Weights of a small encoder-decoder audio transcriber.
Model: log mel input, encoder norm rmsnorm, encoder activation star_relu, decoder width 192, decoder layers 6.
Rows from block 8 of the audio encoder, named by matrix and row number. Each number is 50 + 15 x the weight over its row's rms, rounded and kept within 0 to 99. All counts start at 0. After the name is the row's rms in percent of the matrix's.
# pw1: conv module expand (GLU, value and gate stacked) (encoder.blocks.8.conv.pw1.weight, 512x256), inputs 0-63
pw1.335 109:51 85 53 47 19 30 30 21 67 52 33 57 49 54 40 49 26 48 16 61 49 53 30 48 52 78 54 39 37 38 49 64 52 39 54 47 41 53 50 71 69 54 53 31 51 44 49 44 58 62 65 44 47 42 34 39 35 44 48 51 53 54 56 70
pw1.336 108:34 61 44 08 62 45 29 52 49 68 67 45 40 66 58 57 65 43 29 59 32 33 57 24 51 60 50 42 38 33 40 74 55 47 71 37 49 70 33 47 82 49 42 53 62 55 27 18 47 50 45 43 62 48 29 42 69 37 29 50 60 60 23 49
pw1.337 101:52 57 43 53 78 36 19 39 24 48 40 38 61 56 47 62 48 37 25 74 31 35 42 49 68 51 32 54 46 55 37 41 70 11 45 55 73 45 49 53 60 32 60 21 42 56 71 52 34 39 35 45 58 42 69 65 48 44 64 49 50 39 58 33
pw1.338 107:59 46 34 37 69 67 26 65 34 33 49 42 31 51 46 39 24 52 62 33 49 55 10 43 53 67 21 24 55 37 48 48 39 43 77 73 54 42 33 47 46 36 47 73 13 60 42 22 25 51 58 52 56 37 69 35 23 34 62 36 47 34 48 37
pw1.339 107:57 08 35 62 52 44 20 68 26 47 31 59 46 60 61 68 57 47 85 59 40 42 41 36 33 37 39 22 33 46 51 56 57 63 58 49 40 52 52 67 55 34 44 32 29 24 71 39 64 61 60 59 60 45 68 47 41 58 62 71 52 49 28 68
pw1.340 106:72 73 68 63 55 39 25 41 50 13 22 38 43 40 56 31 34 46 39 38 55 59 34 35 45 55 63 19 63 38 50 27 30 40 60 32 48 50 53 26 36 40 66 47 45 39 43 33 29 88 59 68 35 33 59 63 50 62 49 44 62 59 49 52
pw1.341 106:41 47 58 44 51 49 58 81 24 35 56 75 55 70 35 31 53 35 44 49 37 59 54 33 53 43 63 63 31 67 70 48 66 29 44 38 57 73 68 65 39 56 43 38 74 48 72 70 80 33 50 44 78 64 40 62 69 38 37 22 55 21 89 75
pw1.342 113:40 38 58 69 43 51 62 67 55 66 52 67 33 64 42 60 41 27 68 58 52 44 30 53 44 54 55 36 48 18 32 71 38 58 69 40 70 57 57 75 32 45 48 59 45 62 43 80 38 57 77 43 56 61 55 44 80 75 53 61 48 29 55 63
pw1.343 098:48 62 29 45 23 64 30 59 49 47 45 43 35 39 52 48 35 53 29 54 68 43 59 52 65 37 72 56 53 61 49 65 53 65 69 37 20 46 55 65 04 44 29 61 33 38 48 27 56 37 56 58 69 61 47 58 43 72 51 41 48 16 47 38
pw1.344 093:46 66 32 48 40 30 73 68 40 46 37 44 51 34 53 59 50 72 49 43 59 43 35 52 63 22 51 69 61 40 27 47 41 40 63 25 61 56 59 60 26 27 69 40 46 66 47 56 51 50 66 65 50 47 33 56 64 71 50 35 51 57 51 72
pw1.345 105:46 45 85 58 50 38 58 38 55 43 55 32 58 42 44 46 30 59 55 44 61 31 30 24 72 24 50 50 51 19 50 53 49 28 52 53 61 74 43 54 54 65 56 76 41 67 29 60 46 34 69 58 58 33 59 44 46 57 45 38 21 54 35 33
pw1.346 111:46 18 85 74 37 63 43 55 70 55 64 45 56 77 62 59 55 54 43 55 39 48 34 47 85 44 56 61 37 67 00 77 47 36 28 27 43 49 49 24 56 79 48 70 24 66 41 26 61 46 55 41 60 62 33 39 69 60 52 46 42 55 49 44
pw1.347 115:74 25 56 76 41 71 44 46 47 50 61 60 50 55 52 64 57 34 73 38 75 53 06 45 48 79 30 57 34 23 46 23 37 38 50 61 66 51 52 41 60 61 55 56 53 39 43 80 36 46 50 29 39 38 71 52 30 46 33 59 28 49 33 35
pw1.348 108:54 46 52 56 75 41 40 51 74 75 61 29 60 41 79 37 65 50 45 57 39 39 41 56 64 52 38 69 48 27 42 47 46 48 52 51 49 31 45 55 67 64 64 40 70 67 51 46 57 63 15 56 36 54 51 29 35 58 51 71 30 40 66 50
pw1.349 103:71 50 46 49 83 31 58 35 68 52 47 60 24 88 57 23 43 47 53 60 59 45 33 59 60 61 42 50 37 33 58 62 17 54 25 99 51 67 52 60 42 62 61 49 55 90 35 48 25 56 46 45 45 53 24 55 54 67 59 36 52 46 52 13
pw1.350 089:44 48 18 49 26 44 64 37 34 48 38 56 59 36 49 58 45 57 24 38 56 00 53 64 58 62 47 28 62 72 63 44 50 37 53 45 54 42 53 27 42 33 72 50 54 77 41 39 72 83 73 69 43 30 44 49 61 43 23 50 46 50 43 24
pw1.351 099:54 53 49 35 56 44 47 20 36 77 33 61 62 42 85 44 27 55 54 49 38 58 31 54 46 62 36 19 60 29 48 62 65 35 61 63 45 64 35 30 41 82 42 52 40 42 48 50 77 57 44 42 80 49 47 64 44 67 31 55 31 71 55 43
pw1.352 109:32 50 69 39 63 77 89 39 68 43 41 66 41 56 49 47 47 82 52 54 61 56 37 58 42 65 41 51 44 55 37 40 55 67 36 76 67 30 41 81 45 58 46 52 23 44 31 57 53 35 53 45 52 62 48 75 45 08 65 49 55 50 64 51
pw1.353 106:66 21 82 54 50 58 53 43 05 40 57 42 36 54 51 68 66 39 69 57 34 59 24 33 57 32 65 54 35 38 18 33 33 41 66 40 49 43 49 41 37 35 46 83 52 62 58 59 49 62 54 51 55 67 43 49 44 60 60 61 53 58 31 48
pw1.354 108:15 56 49 22 42 47 45 52 72 52 55 51 67 20 45 66 57 32 56 62 45 39 50 47 56 56 51 49 00 64 58 24 53 37 59 75 56 71 43 51 56 48 57 65 44 55 50 32 32 44 40 53 71 64 37 61 44 50 29 59 59 28 37 54
pw1.355 097:60 27 34 59 79 58 48 63 66 51 47 32 40 84 59 41 37 64 25 58 45 53 68 50 43 33 58 67 53 69 66 51 52 43 31 49 33 47 31 60 35 52 83 35 36 45 56 44 44 47 71 56 52 72 74 51 63 36 42 49 63 64 46 42
pw1.356 105:53 53 47 22 71 51 38 24 42 53 45 59 55 78 64 50 65 14 27 55 51 37 29 19 68 48 46 28 28 48 38 59 83 37 64 48 40 35 56 48 77 38 26 54 38 65 68 32 64 73 52 24 50 42 20 37 51 38 38 41 35 60 71 58
pw1.357 106:36 84 32 37 48 53 65 25 15 40 63 59 25 55 44 37 52 42 65 38 56 43 44 55 71 48 39 43 29 34 46 65 31 53 25 33 31 34 46 16 50 38 61 65 75 44 39 31 52 63 50 41 15 47 26 49 37 67 69 54 37 59 70 51
pw1.358 106:61 41 66 15 61 39 55 35 38 54 56 43 60 60 43 58 34 49 29 75 62 33 50 43 82 64 71 25 65 50 40 21 45 36 49 52 28 53 41 58 63 43 54 53 03 38 58 64 38 60 39 14 48 56 65 51 39 85 36 55 57 60 56 70
pw1.359 089:59 66 57 66 63 54 30 42 44 53 67 27 36 37 55 36 76 69 74 64 56 54 59 64 41 65 46 28 66 84 45 70 38 67 37 72 53 31 70 56 54 74 50 38 67 59 32 29 86 36 66 70 55 44 50 68 64 45 47 52 46 53 57 58
pw1.360 107:31 38 28 31 39 38 47 59 25 44 47 34 45 51 39 48 62 50 51 56 52 32 59 73 53 39 42 29 56 47 25 72 36 62 52 16 29 63 44 64 53 47 55 42 42 62 37 09 27 32 40 43 52 34 51 62 23 57 62 71 71 71 60 44
pw1.361 096:38 42 54 50 46 74 58 77 52 46 53 46 74 28 51 54 99 43 51 38 34 57 24 30 40 45 57 35 52 23 45 56 56 66 61 33 49 29 47 47 56 16 25 51 27 60 58 55 54 64 39 53 41 49 41 52 38 66 36 57 73 47 65 26
pw1.362 108:54 50 49 69 32 65 42 46 53 25 41 25 47 60 73 46 71 58 49 50 38 55 39 40 53 56 26 63 62 40 50 54 32 50 35 42 46 52 49 51 42 61 61 41 62 28 54 56 85 47 58 36 51 71 44 39 66 33 27 41 56 42 77 61
pw1.363 103:47 00 70 37 49 34 32 39 55 39 75 47 35 62 53 54 76 58 39 45 69 59 46 66 57 40 35 31 17 46 44 45 83 45 58 49 52 28 32 44 51 57 52 56 52 51 68 61 53 64 65 52 31 59 50 69 51 22 45 37 31 27 67 81
pw1.364 095:43 37 67 53 51 25 57 39 72 68 34 52 39 51 21 63 35 20 63 76 49 19 42 42 57 70 61 64 76 42 29 26 35 60 70 48 63 22 61 52 44 36 41 59 66 56 24 44 65 62 16 61 52 48 57 45 64 27 34 71 43 60 44 65
pw1.365 110:47 41 38 67 43 68 60 64 43 36 46 58 47 56 45 42 34 39 56 50 62 44 35 55 55 78 46 64 65 58 32 37 29 28 49 40 37 40 44 60 54 39 36 46 44 62 45 27 47 74 65 54 31 06 39 44 31 28 63 64 61 51 60 65
pw1.366 108:39 37 63 47 23 66 46 62 41 53 71 50 30 57 65 24 61 64 57 46 69 56 42 33 61 46 32 67 55 28 56 62 42 44 58 68 82 63 52 59 65 47 46 43 49 65 15 36 43 38 51 86 66 36 50 34 58 74 35 49 55 78 51 50
pw1.367 108:31 60 56 70 79 71 69 63 75 40 57 74 40 66 58 56 09 52 42 71 42 44 44 46 39 73 73 63 45 33 31 48 45 81 49 64 46 58 42 47 54 53 49 44 50 55 78 62 48 71 36 41 77 35 53 52 77 35 50 69 53 30 38 46
pw1.368 103:39 70 57 52 69 47 63 22 51 38 60 12 62 46 30 33 54 32 38 50 42 58 40 28 45 50 69 54 56 44 39 83 61 38 16 30 37 54 42 36 40 39 58 70 47 36 41 53 36 77 50 70 70 71 44 52 81 40 64 54 44 43 49 35
pw1.369 102:53 19 42 57 53 37 31 20 21 35 59 63 14 38 69 84 29 58 49 57 40 51 70 10 31 59 29 38 43 59 40 62 44 45 65 63 67 51 39 30 42 61 70 71 54 27 45 64 41 41 32 61 41 63 50 48 62 25 38 56 56 53 54 70
pw1.370 111:36 66 41 24 47 69 41 52 36 35 57 37 51 54 47 52 37 54 60 63 45 50 58 26 35 47 47 91 33 59 62 62 41 83 48 59 52 45 43 60 25 24 66 42 35 54 41 64 41 51 27 58 92 58 72 08 89 59 40 58 37 45 09 38
pw1.371 113:52 34 53 42 39 54 34 62 44 38 27 57 38 55 61 60 47 81 41 47 43 55 40 54 66 57 18 55 76 32 39 36 39 61 55 82 73 31 47 34 73 67 48 32 37 79 47 76 80 36 33 35 44 49 31 43 34 66 55 48 40 61 25 35
pw1.372 106:64 55 58 61 30 32 68 44 60 54 31 39 84 50 47 51 23 58 59 45 45 76 72 34 33 53 77 52 46 36 45 74 51 28 38 38 55 59 37 62 52 68 45 63 35 50 13 60 59 46 43 59 35 72 28 40 60 56 66 54 58 43 26 43
pw1.373 087:47 58 60 67 60 61 23 40 33 32 45 46 51 37 47 18 22 59 42 33 95 72 41 49 26 47 30 59 35 47 43 67 63 64 75 57 46 25 57 48 29 29 49 42 38 32 62 35 48 40 60 51 32 53 74 34 61 82 55 62 18 42 58 67
pw1.374 091:37 52 61 35 50 60 57 49 38 36 62 50 47 43 65 69 34 46 51 46 67 48 60 43 56 70 45 54 56 47 73 65 50 57 44 27 70 16 53 76 28 58 59 49 36 58 26 60 53 60 47 29 62 40 22 37 23 60 26 50 38 52 45 25
pw1.375 103:51 43 68 49 63 67 39 35 33 28 50 61 30 49 40 58 49 46 61 56 49 21 55 39 74 46 68 55 52 53 37 66 35 47 54 48 36 50 40 40 27 47 66 74 41 59 47 60 45 30 40 28 52 72 51 52 70 60 70 33 54 39 68 35
pw1.376 106:37 46 57 61 52 30 49 27 47 61 36 40 36 66 22 48 79 70 55 66 63 45 37 44 68 45 32 37 43 42 72 50 53 58 53 48 36 77 56 48 69 57 69 44 32 16 54 47 57 51 45 55 38 81 22 63 55 62 23 64 51 48 49 41
pw1.377 101:18 56 52 55 39 41 29 76 49 64 32 43 71 50 56 34 23 37 74 66 71 43 46 18 54 57 47 65 48 57 68 38 36 80 55 44 58 71 35 56 55 60 64 43 66 42 42 49 50 56 60 39 52 70 46 71 56 65 57 40 65 37 25 47
pw1.378 112:66 40 43 45 48 67 58 52 61 54 64 59 33 49 73 46 43 36 52 61 35 39 35 56 64 39 48 83 25 44 24 65 47 56 29 37 56 61 35 63 63 43 40 69 58 67 43 76 57 50 50 38 46 33 53 41 02 66 51 54 65 69 37 47
pw1.379 114:48 44 53 72 06 56 49 60 48 08 65 63 71 66 34 89 39 35 49 67 53 43 29 58 48 43 42 73 21 28 66 49 81 48 74 60 44 50 58 53 56 49 57 47 38 68 38 39 40 73 51 27 52 26 64 56 40 64 42 38 46 87 44 73
pw1.380 107:81 66 67 57 45 40 58 41 39 47 68 44 70 33 39 48 40 49 21 59 63 22 34 53 45 42 25 50 41 65 66 60 13 27 66 51 41 57 41 66 67 40 54 26 62 48 69 38 55 70 74 64 39 68 67 52 45 35 54 35 40 62 59 15
pw1.381 100:32 44 39 52 87 74 47 39 59 75 45 50 53 88 42 34 36 48 79 51 57 69 42 54 75 39 13 20 59 35 57 26 40 34 60 46 51 52 60 42 72 36 44 54 33 27 33 27 56 60 43 34 80 41 23 53 46 71 65 50 56 42 26 52
pw1.382 111:48 31 40 35 27 61 56 61 34 28 35 56 66 73 49 65 75 46 63 40 61 44 70 47 74 39 37 60 49 46 37 45 31 42 20 50 70 51 81 59 70 54 59 50 41 43 57 31 53 47 61 57 64 19 51 24 40 50 60 73 51 59 26 59
pw1.383 091:53 44 29 45 76 50 59 49 54 61 70 45 62 76 22 72 45 66 57 59 53 86 38 48 72 59 78 61 39 61 47 69 44 49 45 75 46 37 91 46 21 68 72 67 50 36 39 46 35 57 30 34 61 27 58 50 93 66 42 87 19 64 57 39
pw1.384 109:49 75 55 75 21 56 54 65 40 49 93 58 39 43 62 62 47 55 54 57 45 40 54 35 34 29 34 34 52 41 52 45 34 50 91 44 65 33 56 37 68 59 73 37 45 55 49 46 60 49 29 33 40 40 32 31 30 73 39 17 50 62 34 42
pw1.385 096:54 24 28 40 72 65 41 55 50 36 45 45 49 57 75 38 72 39 71 59 64 69 43 43 46 64 60 40 38 39 48 40 27 82 35 41 62 32 24 61 37 42 38 22 41 58 60 49 49 39 45 64 42 78 57 64 40 51 40 48 76 39 42 37
pw1.386 092:28 57 45 63 58 43 50 35 56 63 62 67 57 38 66 57 37 66 57 58 70 41 46 50 69 45 73 53 52 41 75 55 54 20 59 65 61 21 44 29 57 57 43 61 57 61 64 53 71 54 49 44 50 52 49 53 46 27 24 45 53 73 71 37
pw1.387 102:42 53 40 25 58 57 55 24 48 53 58 44 63 60 50 47 64 53 34 65 59 43 59 50 65 23 59 58 41 69 17 38 37 66 56 29 40 36 54 51 53 60 61 55 69 43 78 37 59 62 99 42 44 69 40 28 26 72 46 49 81 53 43 80
pw1.388 110:32 31 75 50 58 73 53 45 50 44 43 21 31 16 42 22 44 52 34 46 43 28 27 33 34 45 65 61 55 33 29 25 66 45 46 75 55 60 90 60 52 20 60 54 26 61 48 52 33 51 41 24 57 42 53 36 50 44 37 53 51 49 21 54
pw1.389 105:54 42 67 54 27 43 76 81 80 55 53 46 70 53 46 46 36 57 28 53 84 59 54 59 36 52 63 73 51 60 49 43 41 21 23 27 41 54 67 34 45 41 24 47 35 30 36 38 55 66 68 68 41 54 64 71 70 47 65 49 51 58 46 50
pw1.390 106:52 58 53 45 47 59 63 56 78 35 61 75 47 64 27 49 38 27 43 59 43 42 44 27 46 40 34 10 51 51 48 16 55 41 50 53 45 50 44 73 30 59 41 31 42 58 60 51 62 81 59 40 42 57 35 88 45 89 29 61 60 35 30 87
pw1.391 109:65 56 46 46 25 51 27 14 61 60 46 25 54 44 43 36 39 53 66 21 60 73 27 57 29 27 56 59 55 33 53 65 27 38 39 44 58 32 42 41 68 46 27 36 32 39 35 36 43 99 53 33 77 50 31 59 30 34 41 45 46 72 50 79
pw1.392 103:18 52 71 30 18 69 65 44 47 53 47 48 42 66 54 57 75 05 62 32 40 62 33 54 74 55 43 41 50 51 11 45 65 14 26 46 34 59 41 54 42 58 59 51 39 42 36 35 52 49 46 35 57 42 55 63 59 70 55 78 68 60 53 49
pw1.393 105:34 40 45 75 40 46 68 26 59 44 23 33 75 70 66 27 56 39 51 54 55 62 46 46 48 52 64 48 58 34 57 60 52 50 44 23 55 15 52 20 48 45 36 50 56 50 49 31 41 68 43 47 33 43 43 23 29 71 45 38 65 62 40 35
pw1.394 112:55 78 46 24 63 72 49 37 44 62 72 35 68 73 37 39 52 68 45 46 74 48 41 21 44 33 64 54 47 38 29 74 49 45 77 65 38 47 47 31 68 48 58 46 47 59 62 32 42 74 61 45 28 24 46 43 53 47 47 61 50 50 59 64
pw1.395 105:40 46 69 44 49 43 39 51 52 54 64 47 13 64 62 25 60 36 51 36 62 18 45 24 22 14 61 48 41 24 29 68 16 60 46 33 56 53 46 62 63 42 78 63 57 54 73 91 35 54 22 35 71 57 50 59 23 48 45 80 46 32 42 37
pw1.396 107:44 29 28 46 53 43 54 39 59 52 39 74 65 28 49 63 42 30 45 48 93 45 54 29 55 42 53 26 57 40 67 62 50 65 43 66 60 31 55 66 42 51 37 40 47 36 77 65 47 43 52 51 44 70 32 48 83 46 24 63 44 56 57 66
pw1.397 087:26 51 52 67 55 53 80 29 78 75 53 65 32 46 44 44 36 62 33 40 39 35 70 73 48 65 30 72 20 63 36 47 60 34 42 50 37 36 81 51 38 63 51 48 47 55 38 61 48 67 40 60 59 46 70 45 36 58 41 70 34 48 23 63
pw1.398 096:63 50 43 53 85 36 41 65 56 46 42 73 53 39 46 69 25 68 56 49 73 49 70 31 55 63 41 46 47 35 56 44 67 33 51 52 54 50 43 68 46 54 28 52 38 34 64 49 46 35 39 12 48 50 10 61 25 61 68 22 69 41 41 32
pw1.399 105:58 37 52 44 66 71 59 69 40 33 32 56 51 54 43 49 59 79 55 32 45 37 50 58 69 41 77 56 36 54 53 50 32 65 54 58 73 66 49 65 62 52 36 26 72 74 78 57 66 31 77 74 59 20 61 59 36 64 41 29 42 42 40 49
pw1.400 100:46 72 64 44 38 47 67 41 71 41 70 36 33 65 67 45 57 62 21 20 83 45 31 37 65 71 54 51 30 58 58 45 20 39 68 55 54 50 36 61 48 33 27 65 59 63 65 47 61 35 22 50 70 55 44 50 34 41 25 23 63 75 38 71
pw1.401 093:55 48 69 38 63 82 52 57 38 46 49 88 66 51 68 77 52 61 53 62 53 47 53 32 56 32 45 32 68 69 39 32 44 38 67 70 42 48 50 59 39 83 65 43 37 40 55 74 64 71 29 50 44 45 46 63 51 58 23 35 36 37 67 65
pw1.402 106:34 39 39 71 66 74 29 63 49 59 66 58 53 34 58 40 50 49 51 29 60 39 47 27 63 44 43 44 50 37 36 55 55 63 44 41 36 71 44 40 12 75 41 44 78 54 63 32 52 39 51 47 51 75 31 73 47 72 41 38 55 65 45 67
pw1.403 088:66 57 63 82 58 45 53 76 48 77 42 71 56 50 26 56 50 45 62 67 27 69 56 44 17 66 52 58 99 63 37 45 53 40 17 38 64 53 59 81 77 57 63 58 36 51 55 72 60 50 57 54 47 30 37 50 58 49 56 49 40 36 73 53
pw1.404 098:58 25 51 50 70 52 46 51 50 25 65 61 28 70 42 64 50 50 57 78 77 36 72 65 24 52 46 85 44 31 54 50 53 45 71 75 88 57 49 59 60 45 59 40 48 40 63 46 34 50 16 64 47 72 61 52 49 63 63 11 37 32 52 55
pw1.405 099:35 54 38 57 60 24 58 46 51 52 49 31 58 50 58 26 47 62 58 68 56 50 68 37 57 47 40 00 36 23 36 74 64 45 30 47 55 54 54 61 77 63 46 34 57 48 16 42 55 35 67 46 49 63 40 55 37 86 53 36 41 48 34 59
pw1.406 098:48 37 40 76 59 50 39 03 39 65 35 46 75 55 80 62 50 44 46 55 40 53 53 26 50 61 66 41 72 74 36 70 65 42 48 37 54 20 78 67 37 47 50 47 51 53 63 31 32 43 39 66 48 55 50 65 32 53 64 53 23 69 50 49
pw1.407 112:68 42 59 60 70 46 40 45 27 71 58 35 44 35 54 51 65 35 55 46 44 68 57 48 36 50 41 60 51 31 46 47 45 27 56 53 79 40 52 57 54 42 50 27 54 66 62 22 36 61 49 62 76 68 29 52 54 55 43 66 47 23 19 62
pw1.408 103:46 56 63 45 31 54 65 49 68 39 74 31 47 28 65 85 72 66 64 17 76 61 40 56 34 49 55 30 51 52 83 38 24 47 39 55 52 64 49 50 69 56 79 17 41 58 70 39 48 75 55 63 31 55 40 26 47 68 43 66 42 38 16 53
pw1.409 081:58 64 70 36 55 13 58 31 36 36 50 99 60 41 23 50 27 43 41 36 09 45 53 21 36 32 74 36 14 40 50 29 56 48 69 48 45 44 45 44 54 51 50 56 32 53 33 54 36 83 49 71 57 34 66 50 43 41 31 63 42 32 24 36
pw1.410 086:91 37 40 33 39 54 46 68 47 74 51 50 49 30 55 77 43 21 48 60 76 29 56 56 69 59 48 83 69 40 46 58 26 74 66 72 32 40 47 38 45 50 56 42 51 38 48 35 61 21 73 85 40 59 35 37 45 39 47 57 70 62 71 58
pw1.411 102:61 31 45 37 74 69 20 48 56 22 43 41 61 44 29 67 57 60 68 36 46 37 28 40 31 41 45 57 46 67 18 49 51 52 46 54 48 34 45 59 14 66 26 48 52 25 49 29 55 24 45 32 56 54 57 83 36 58 46 35 41 64 63 47
pw1.412 098:76 72 59 32 49 32 47 61 68 49 51 48 32 27 54 43 28 24 70 42 37 64 35 56 41 52 69 61 70 34 53 59 51 38 28 28 59 62 47 63 58 56 40 42 55 53 55 63 52 62 54 62 69 49 41 67 38 42 65 25 31 64 42 26
pw1.413 099:49 60 51 50 54 57 72 59 44 61 27 34 33 36 53 25 45 42 34 49 43 21 46 63 16 43 52 51 40 33 48 70 66 54 40 27 53 64 37 54 51 37 51 34 46 36 54 43 65 41 51 47 44 70 72 31 47 53 38 58 66 53 43 44
pw1.414 096:59 64 19 47 46 60 48 57 49 64 32 37 44 62 35 50 35 28 44 62 36 43 27 72 68 32 33 57 43 44 13 29 50 57 30 47 94 44 58 47 30 60 41 70 53 45 51 58 32 39 37 75 47 76 63 31 30 64 45 52 76 48 68 81
pw1.415 090:44 25 40 77 72 70 27 57 76 38 22 52 51 69 44 55 25 66 57 48 16 47 80 58 63 62 67 58 40 31 46 37 46 31 49 57 21 49 58 52 51 73 35 65 65 57 56 63 38 76 68 49 53 55 43 59 54 48 70 41 30 41 30 56
pw1.416 081:33 37 50 80 63 42 70 31 39 56 27 76 48 44 66 55 50 36 20 83 37 58 64 66 66 52 48 63 00 74 55 57 22 51 41 56 72 36 39 73 80 37 50 15 65 36 52 44 49 31 62 44 42 45 51 39 48 56 64 61 50 36 72 34
pw1.417 102:41 48 48 61 49 39 28 70 22 48 25 68 65 31 40 49 49 43 50 42 48 43 66 48 40 47 43 61 26 76 65 81 57 38 50 50 65 38 64 36 44 59 22 45 41 45 42 64 48 39 59 44 60 61 23 50 48 28 58 44 48 11 58 70
pw1.418 104:41 20 58 65 54 62 56 40 52 27 59 45 40 55 48 72 37 52 50 28 59 38 43 68 24 22 35 34 59 27 61 68 38 44 35 49 24 68 49 45 68 45 61 42 48 52 47 45 56 52 51 43 64 59 93 56 34 42 30 47 32 54 39 48
pw1.419 106:51 23 32 81 37 49 54 37 43 84 72 27 55 41 56 52 58 55 60 33 28 49 58 64 43 43 45 61 40 62 47 61 37 54 29 40 61 57 35 45 49 53 40 47 60 65 39 50 31 66 47 53 28 41 28 47 18 78 20 41 58 36 47 39
pw1.420 114:85 34 38 40 64 80 65 63 53 43 51 53 76 56 46 61 43 46 16 45 35 55 44 39 65 48 43 12 58 68 64 65 36 42 62 30 27 38 42 62 45 19 31 44 72 54 67 47 44 42 38 60 59 67 85 35 28 39 42 51 84 59 32 13
pw1.421 094:63 54 38 56 38 43 57 67 44 14 39 59 62 55 83 66 43 47 50 52 17 65 58 56 47 48 53 64 19 52 52 61 64 51 49 50 67 17 16 58 52 62 46 62 48 60 28 43 42 26 55 34 60 74 43 40 40 69 29 24 67 24 32 67
pw1.422 097:30 36 58 53 42 72 44 56 68 46 35 56 62 87 24 56 69 20 50 52 60 57 67 65 62 77 69 34 86 56 56 34 73 57 57 43 37 55 39 38 52 34 82 69 40 58 49 63 38 42 38 57 47 51 53 55 46 59 46 24 54 44 52 49
pw1.423 107:84 43 23 53 48 34 31 54 63 48 30 55 32 59 49 61 45 50 55 32 59 58 63 80 61 30 86 55 22 61 79 26 68 31 54 50 60 50 44 45 58 42 47 63 55 61 47 25 40 83 51 47 47 36 59 67 49 29 65 41 01 21 22 57
pw1.424 089:44 43 37 63 46 60 22 60 53 49 54 40 47 65 68 54 28 38 67 45 62 62 58 62 59 55 47 48 53 30 26 64 44 61 38 55 62 55 73 26 53 60 43 50 21 56 47 45 60 78 47 43 55 39 48 66 93 57 71 69 61 55 31 67
pw1.425 096:54 54 55 48 33 23 50 46 37 37 53 74 60 55 47 68 58 32 38 56 35 35 45 53 38 32 51 44 66 30 24 32 56 56 55 52 64 31 57 44 72 66 51 56 41 33 31 27 41 66 46 32 67 51 49 46 47 58 51 56 41 49 54 13
pw1.426 090:57 38 60 45 42 58 56 43 45 63 43 53 39 59 41 56 51 69 40 46 65 64 45 53 50 42 54 68 53 67 38 65 64 59 53 62 37 42 72 70 69 71 71 48 40 66 46 51 49 14 59 47 26 39 58 50 57 14 55 26 57 26 70 54
pw1.427 105:67 21 41 32 59 38 24 24 27 64 61 40 22 45 68 25 40 30 25 46 59 71 52 40 43 88 80 56 47 55 75 31 27 42 51 42 47 54 23 53 53 54 53 57 54 49 45 64 33 29 43 61 55 68 40 48 45 54 27 44 48 20 40 41
pw1.428 086:45 57 21 24 32 81 40 26 59 58 38 66 57 41 72 49 47 79 35 43 50 47 81 63 27 58 31 61 70 56 25 52 59 55 64 67 36 40 67 37 32 34 56 70 45 56 31 64 51 49 82 47 50 77 39 52 40 41 40 29 42 51 21 52
pw1.429 109:43 22 86 46 36 52 65 53 61 30 40 45 41 65 48 47 42 34 42 33 27 59 57 23 50 54 55 49 43 59 71 43 44 42 73 50 31 47 41 48 61 61 62 60 39 64 48 44 50 26 43 27 77 75 49 31 25 54 11 37 37 65 49 27
pw1.430 103:38 50 39 37 36 85 60 55 67 31 58 34 45 61 37 61 52 59 52 60 48 52 29 53 30 71 57 11 46 62 46 43 73 43 39 37 44 66 92 41 45 35 43 64 45 53 52 29 59 55 48 59 27 40 37 48 35 58 54 69 19 45 51 36
pw1.431 082:25 50 51 85 51 39 44 33 67 38 25 51 49 61 54 63 59 42 50 90 68 55 56 80 71 52 53 50 70 66 64 79 52 53 69 48 25 40 34 59 60 56 58 20 80 68 69 61 62 63 67 20 52 43 40 68 48 68 31 41 47 45 43 70
pw1.432 095:52 41 47 51 47 43 46 50 42 52 50 39 50 50 37 44 64 10 37 50 66 56 44 16 24 41 46 79 55 39 77 54 50 48 67 75 46 44 60 30 76 50 66 29 50 58 61 47 50 71 38 47 51 66 22 30 33 54 60 53 61 32 92 54
pw1.433 084:72 48 28 46 64 69 49 56 67 78 74 59 44 06 67 49 48 39 52 36 61 44 48 60 48 62 44 59 29 51 30 42 63 69 45 59 64 73 48 78 35 47 97 48 26 33 59 44 69 37 43 68 56 55 45 65 45 45 47 30 55 57 61 42
pw1.434 099:42 59 44 24 29 65 35 52 31 51 33 52 51 58 60 46 59 57 54 49 45 41 15 78 55 63 72 60 65 50 71 36 32 53 40 41 51 79 40 38 41 44 55 28 62 47 35 79 45 54 38 37 56 22 58 64 36 77 55 70 58 35 62 18
pw1.435 093:50 35 60 69 61 60 63 53 39 42 27 42 51 60 50 85 53 44 29 51 77 78 56 45 52 40 39 41 55 47 77 31 61 45 49 78 34 29 33 51 27 49 42 51 59 64 65 56 41 67 48 34 51 55 30 35 35 27 59 60 71 41 54 41
pw1.436 089:52 31 68 60 68 45 51 80 36 58 45 50 56 40 52 53 33 76 57 53 57 40 72 22 46 50 62 59 40 66 34 80 38 29 65 39 32 50 46 56 51 33 16 48 52 37 53 78 38 60 42 51 66 43 50 59 37 53 77 36 34 44 56 55
pw1.437 109:35 52 56 68 83 48 50 52 36 81 44 39 21 38 30 55 50 44 64 52 86 63 64 49 44 36 51 46 42 57 69 56 20 44 62 49 64 25 48 50 26 27 36 42 60 39 60 35 32 40 68 68 28 53 65 35 68 43 38 69 62 42 15 47
pw1.438 101:51 57 42 49 63 77 45 64 53 37 41 57 24 42 59 23 16 71 72 39 59 46 64 48 38 57 69 32 50 35 25 34 36 69 19 62 38 37 59 55 49 36 43 09 79 65 54 83 49 40 48 49 42 68 69 30 52 66 58 68 57 33 49 32
pw1.439 108:65 45 52 64 68 43 36 54 38 34 71 43 58 57 52 41 59 38 55 66 48 46 52 63 42 48 66 00 53 29 28 29 67 57 59 40 55 51 61 61 32 49 62 62 86 63 67 50 41 24 52 35 61 43 48 43 51 68 64 43 64 27 59 72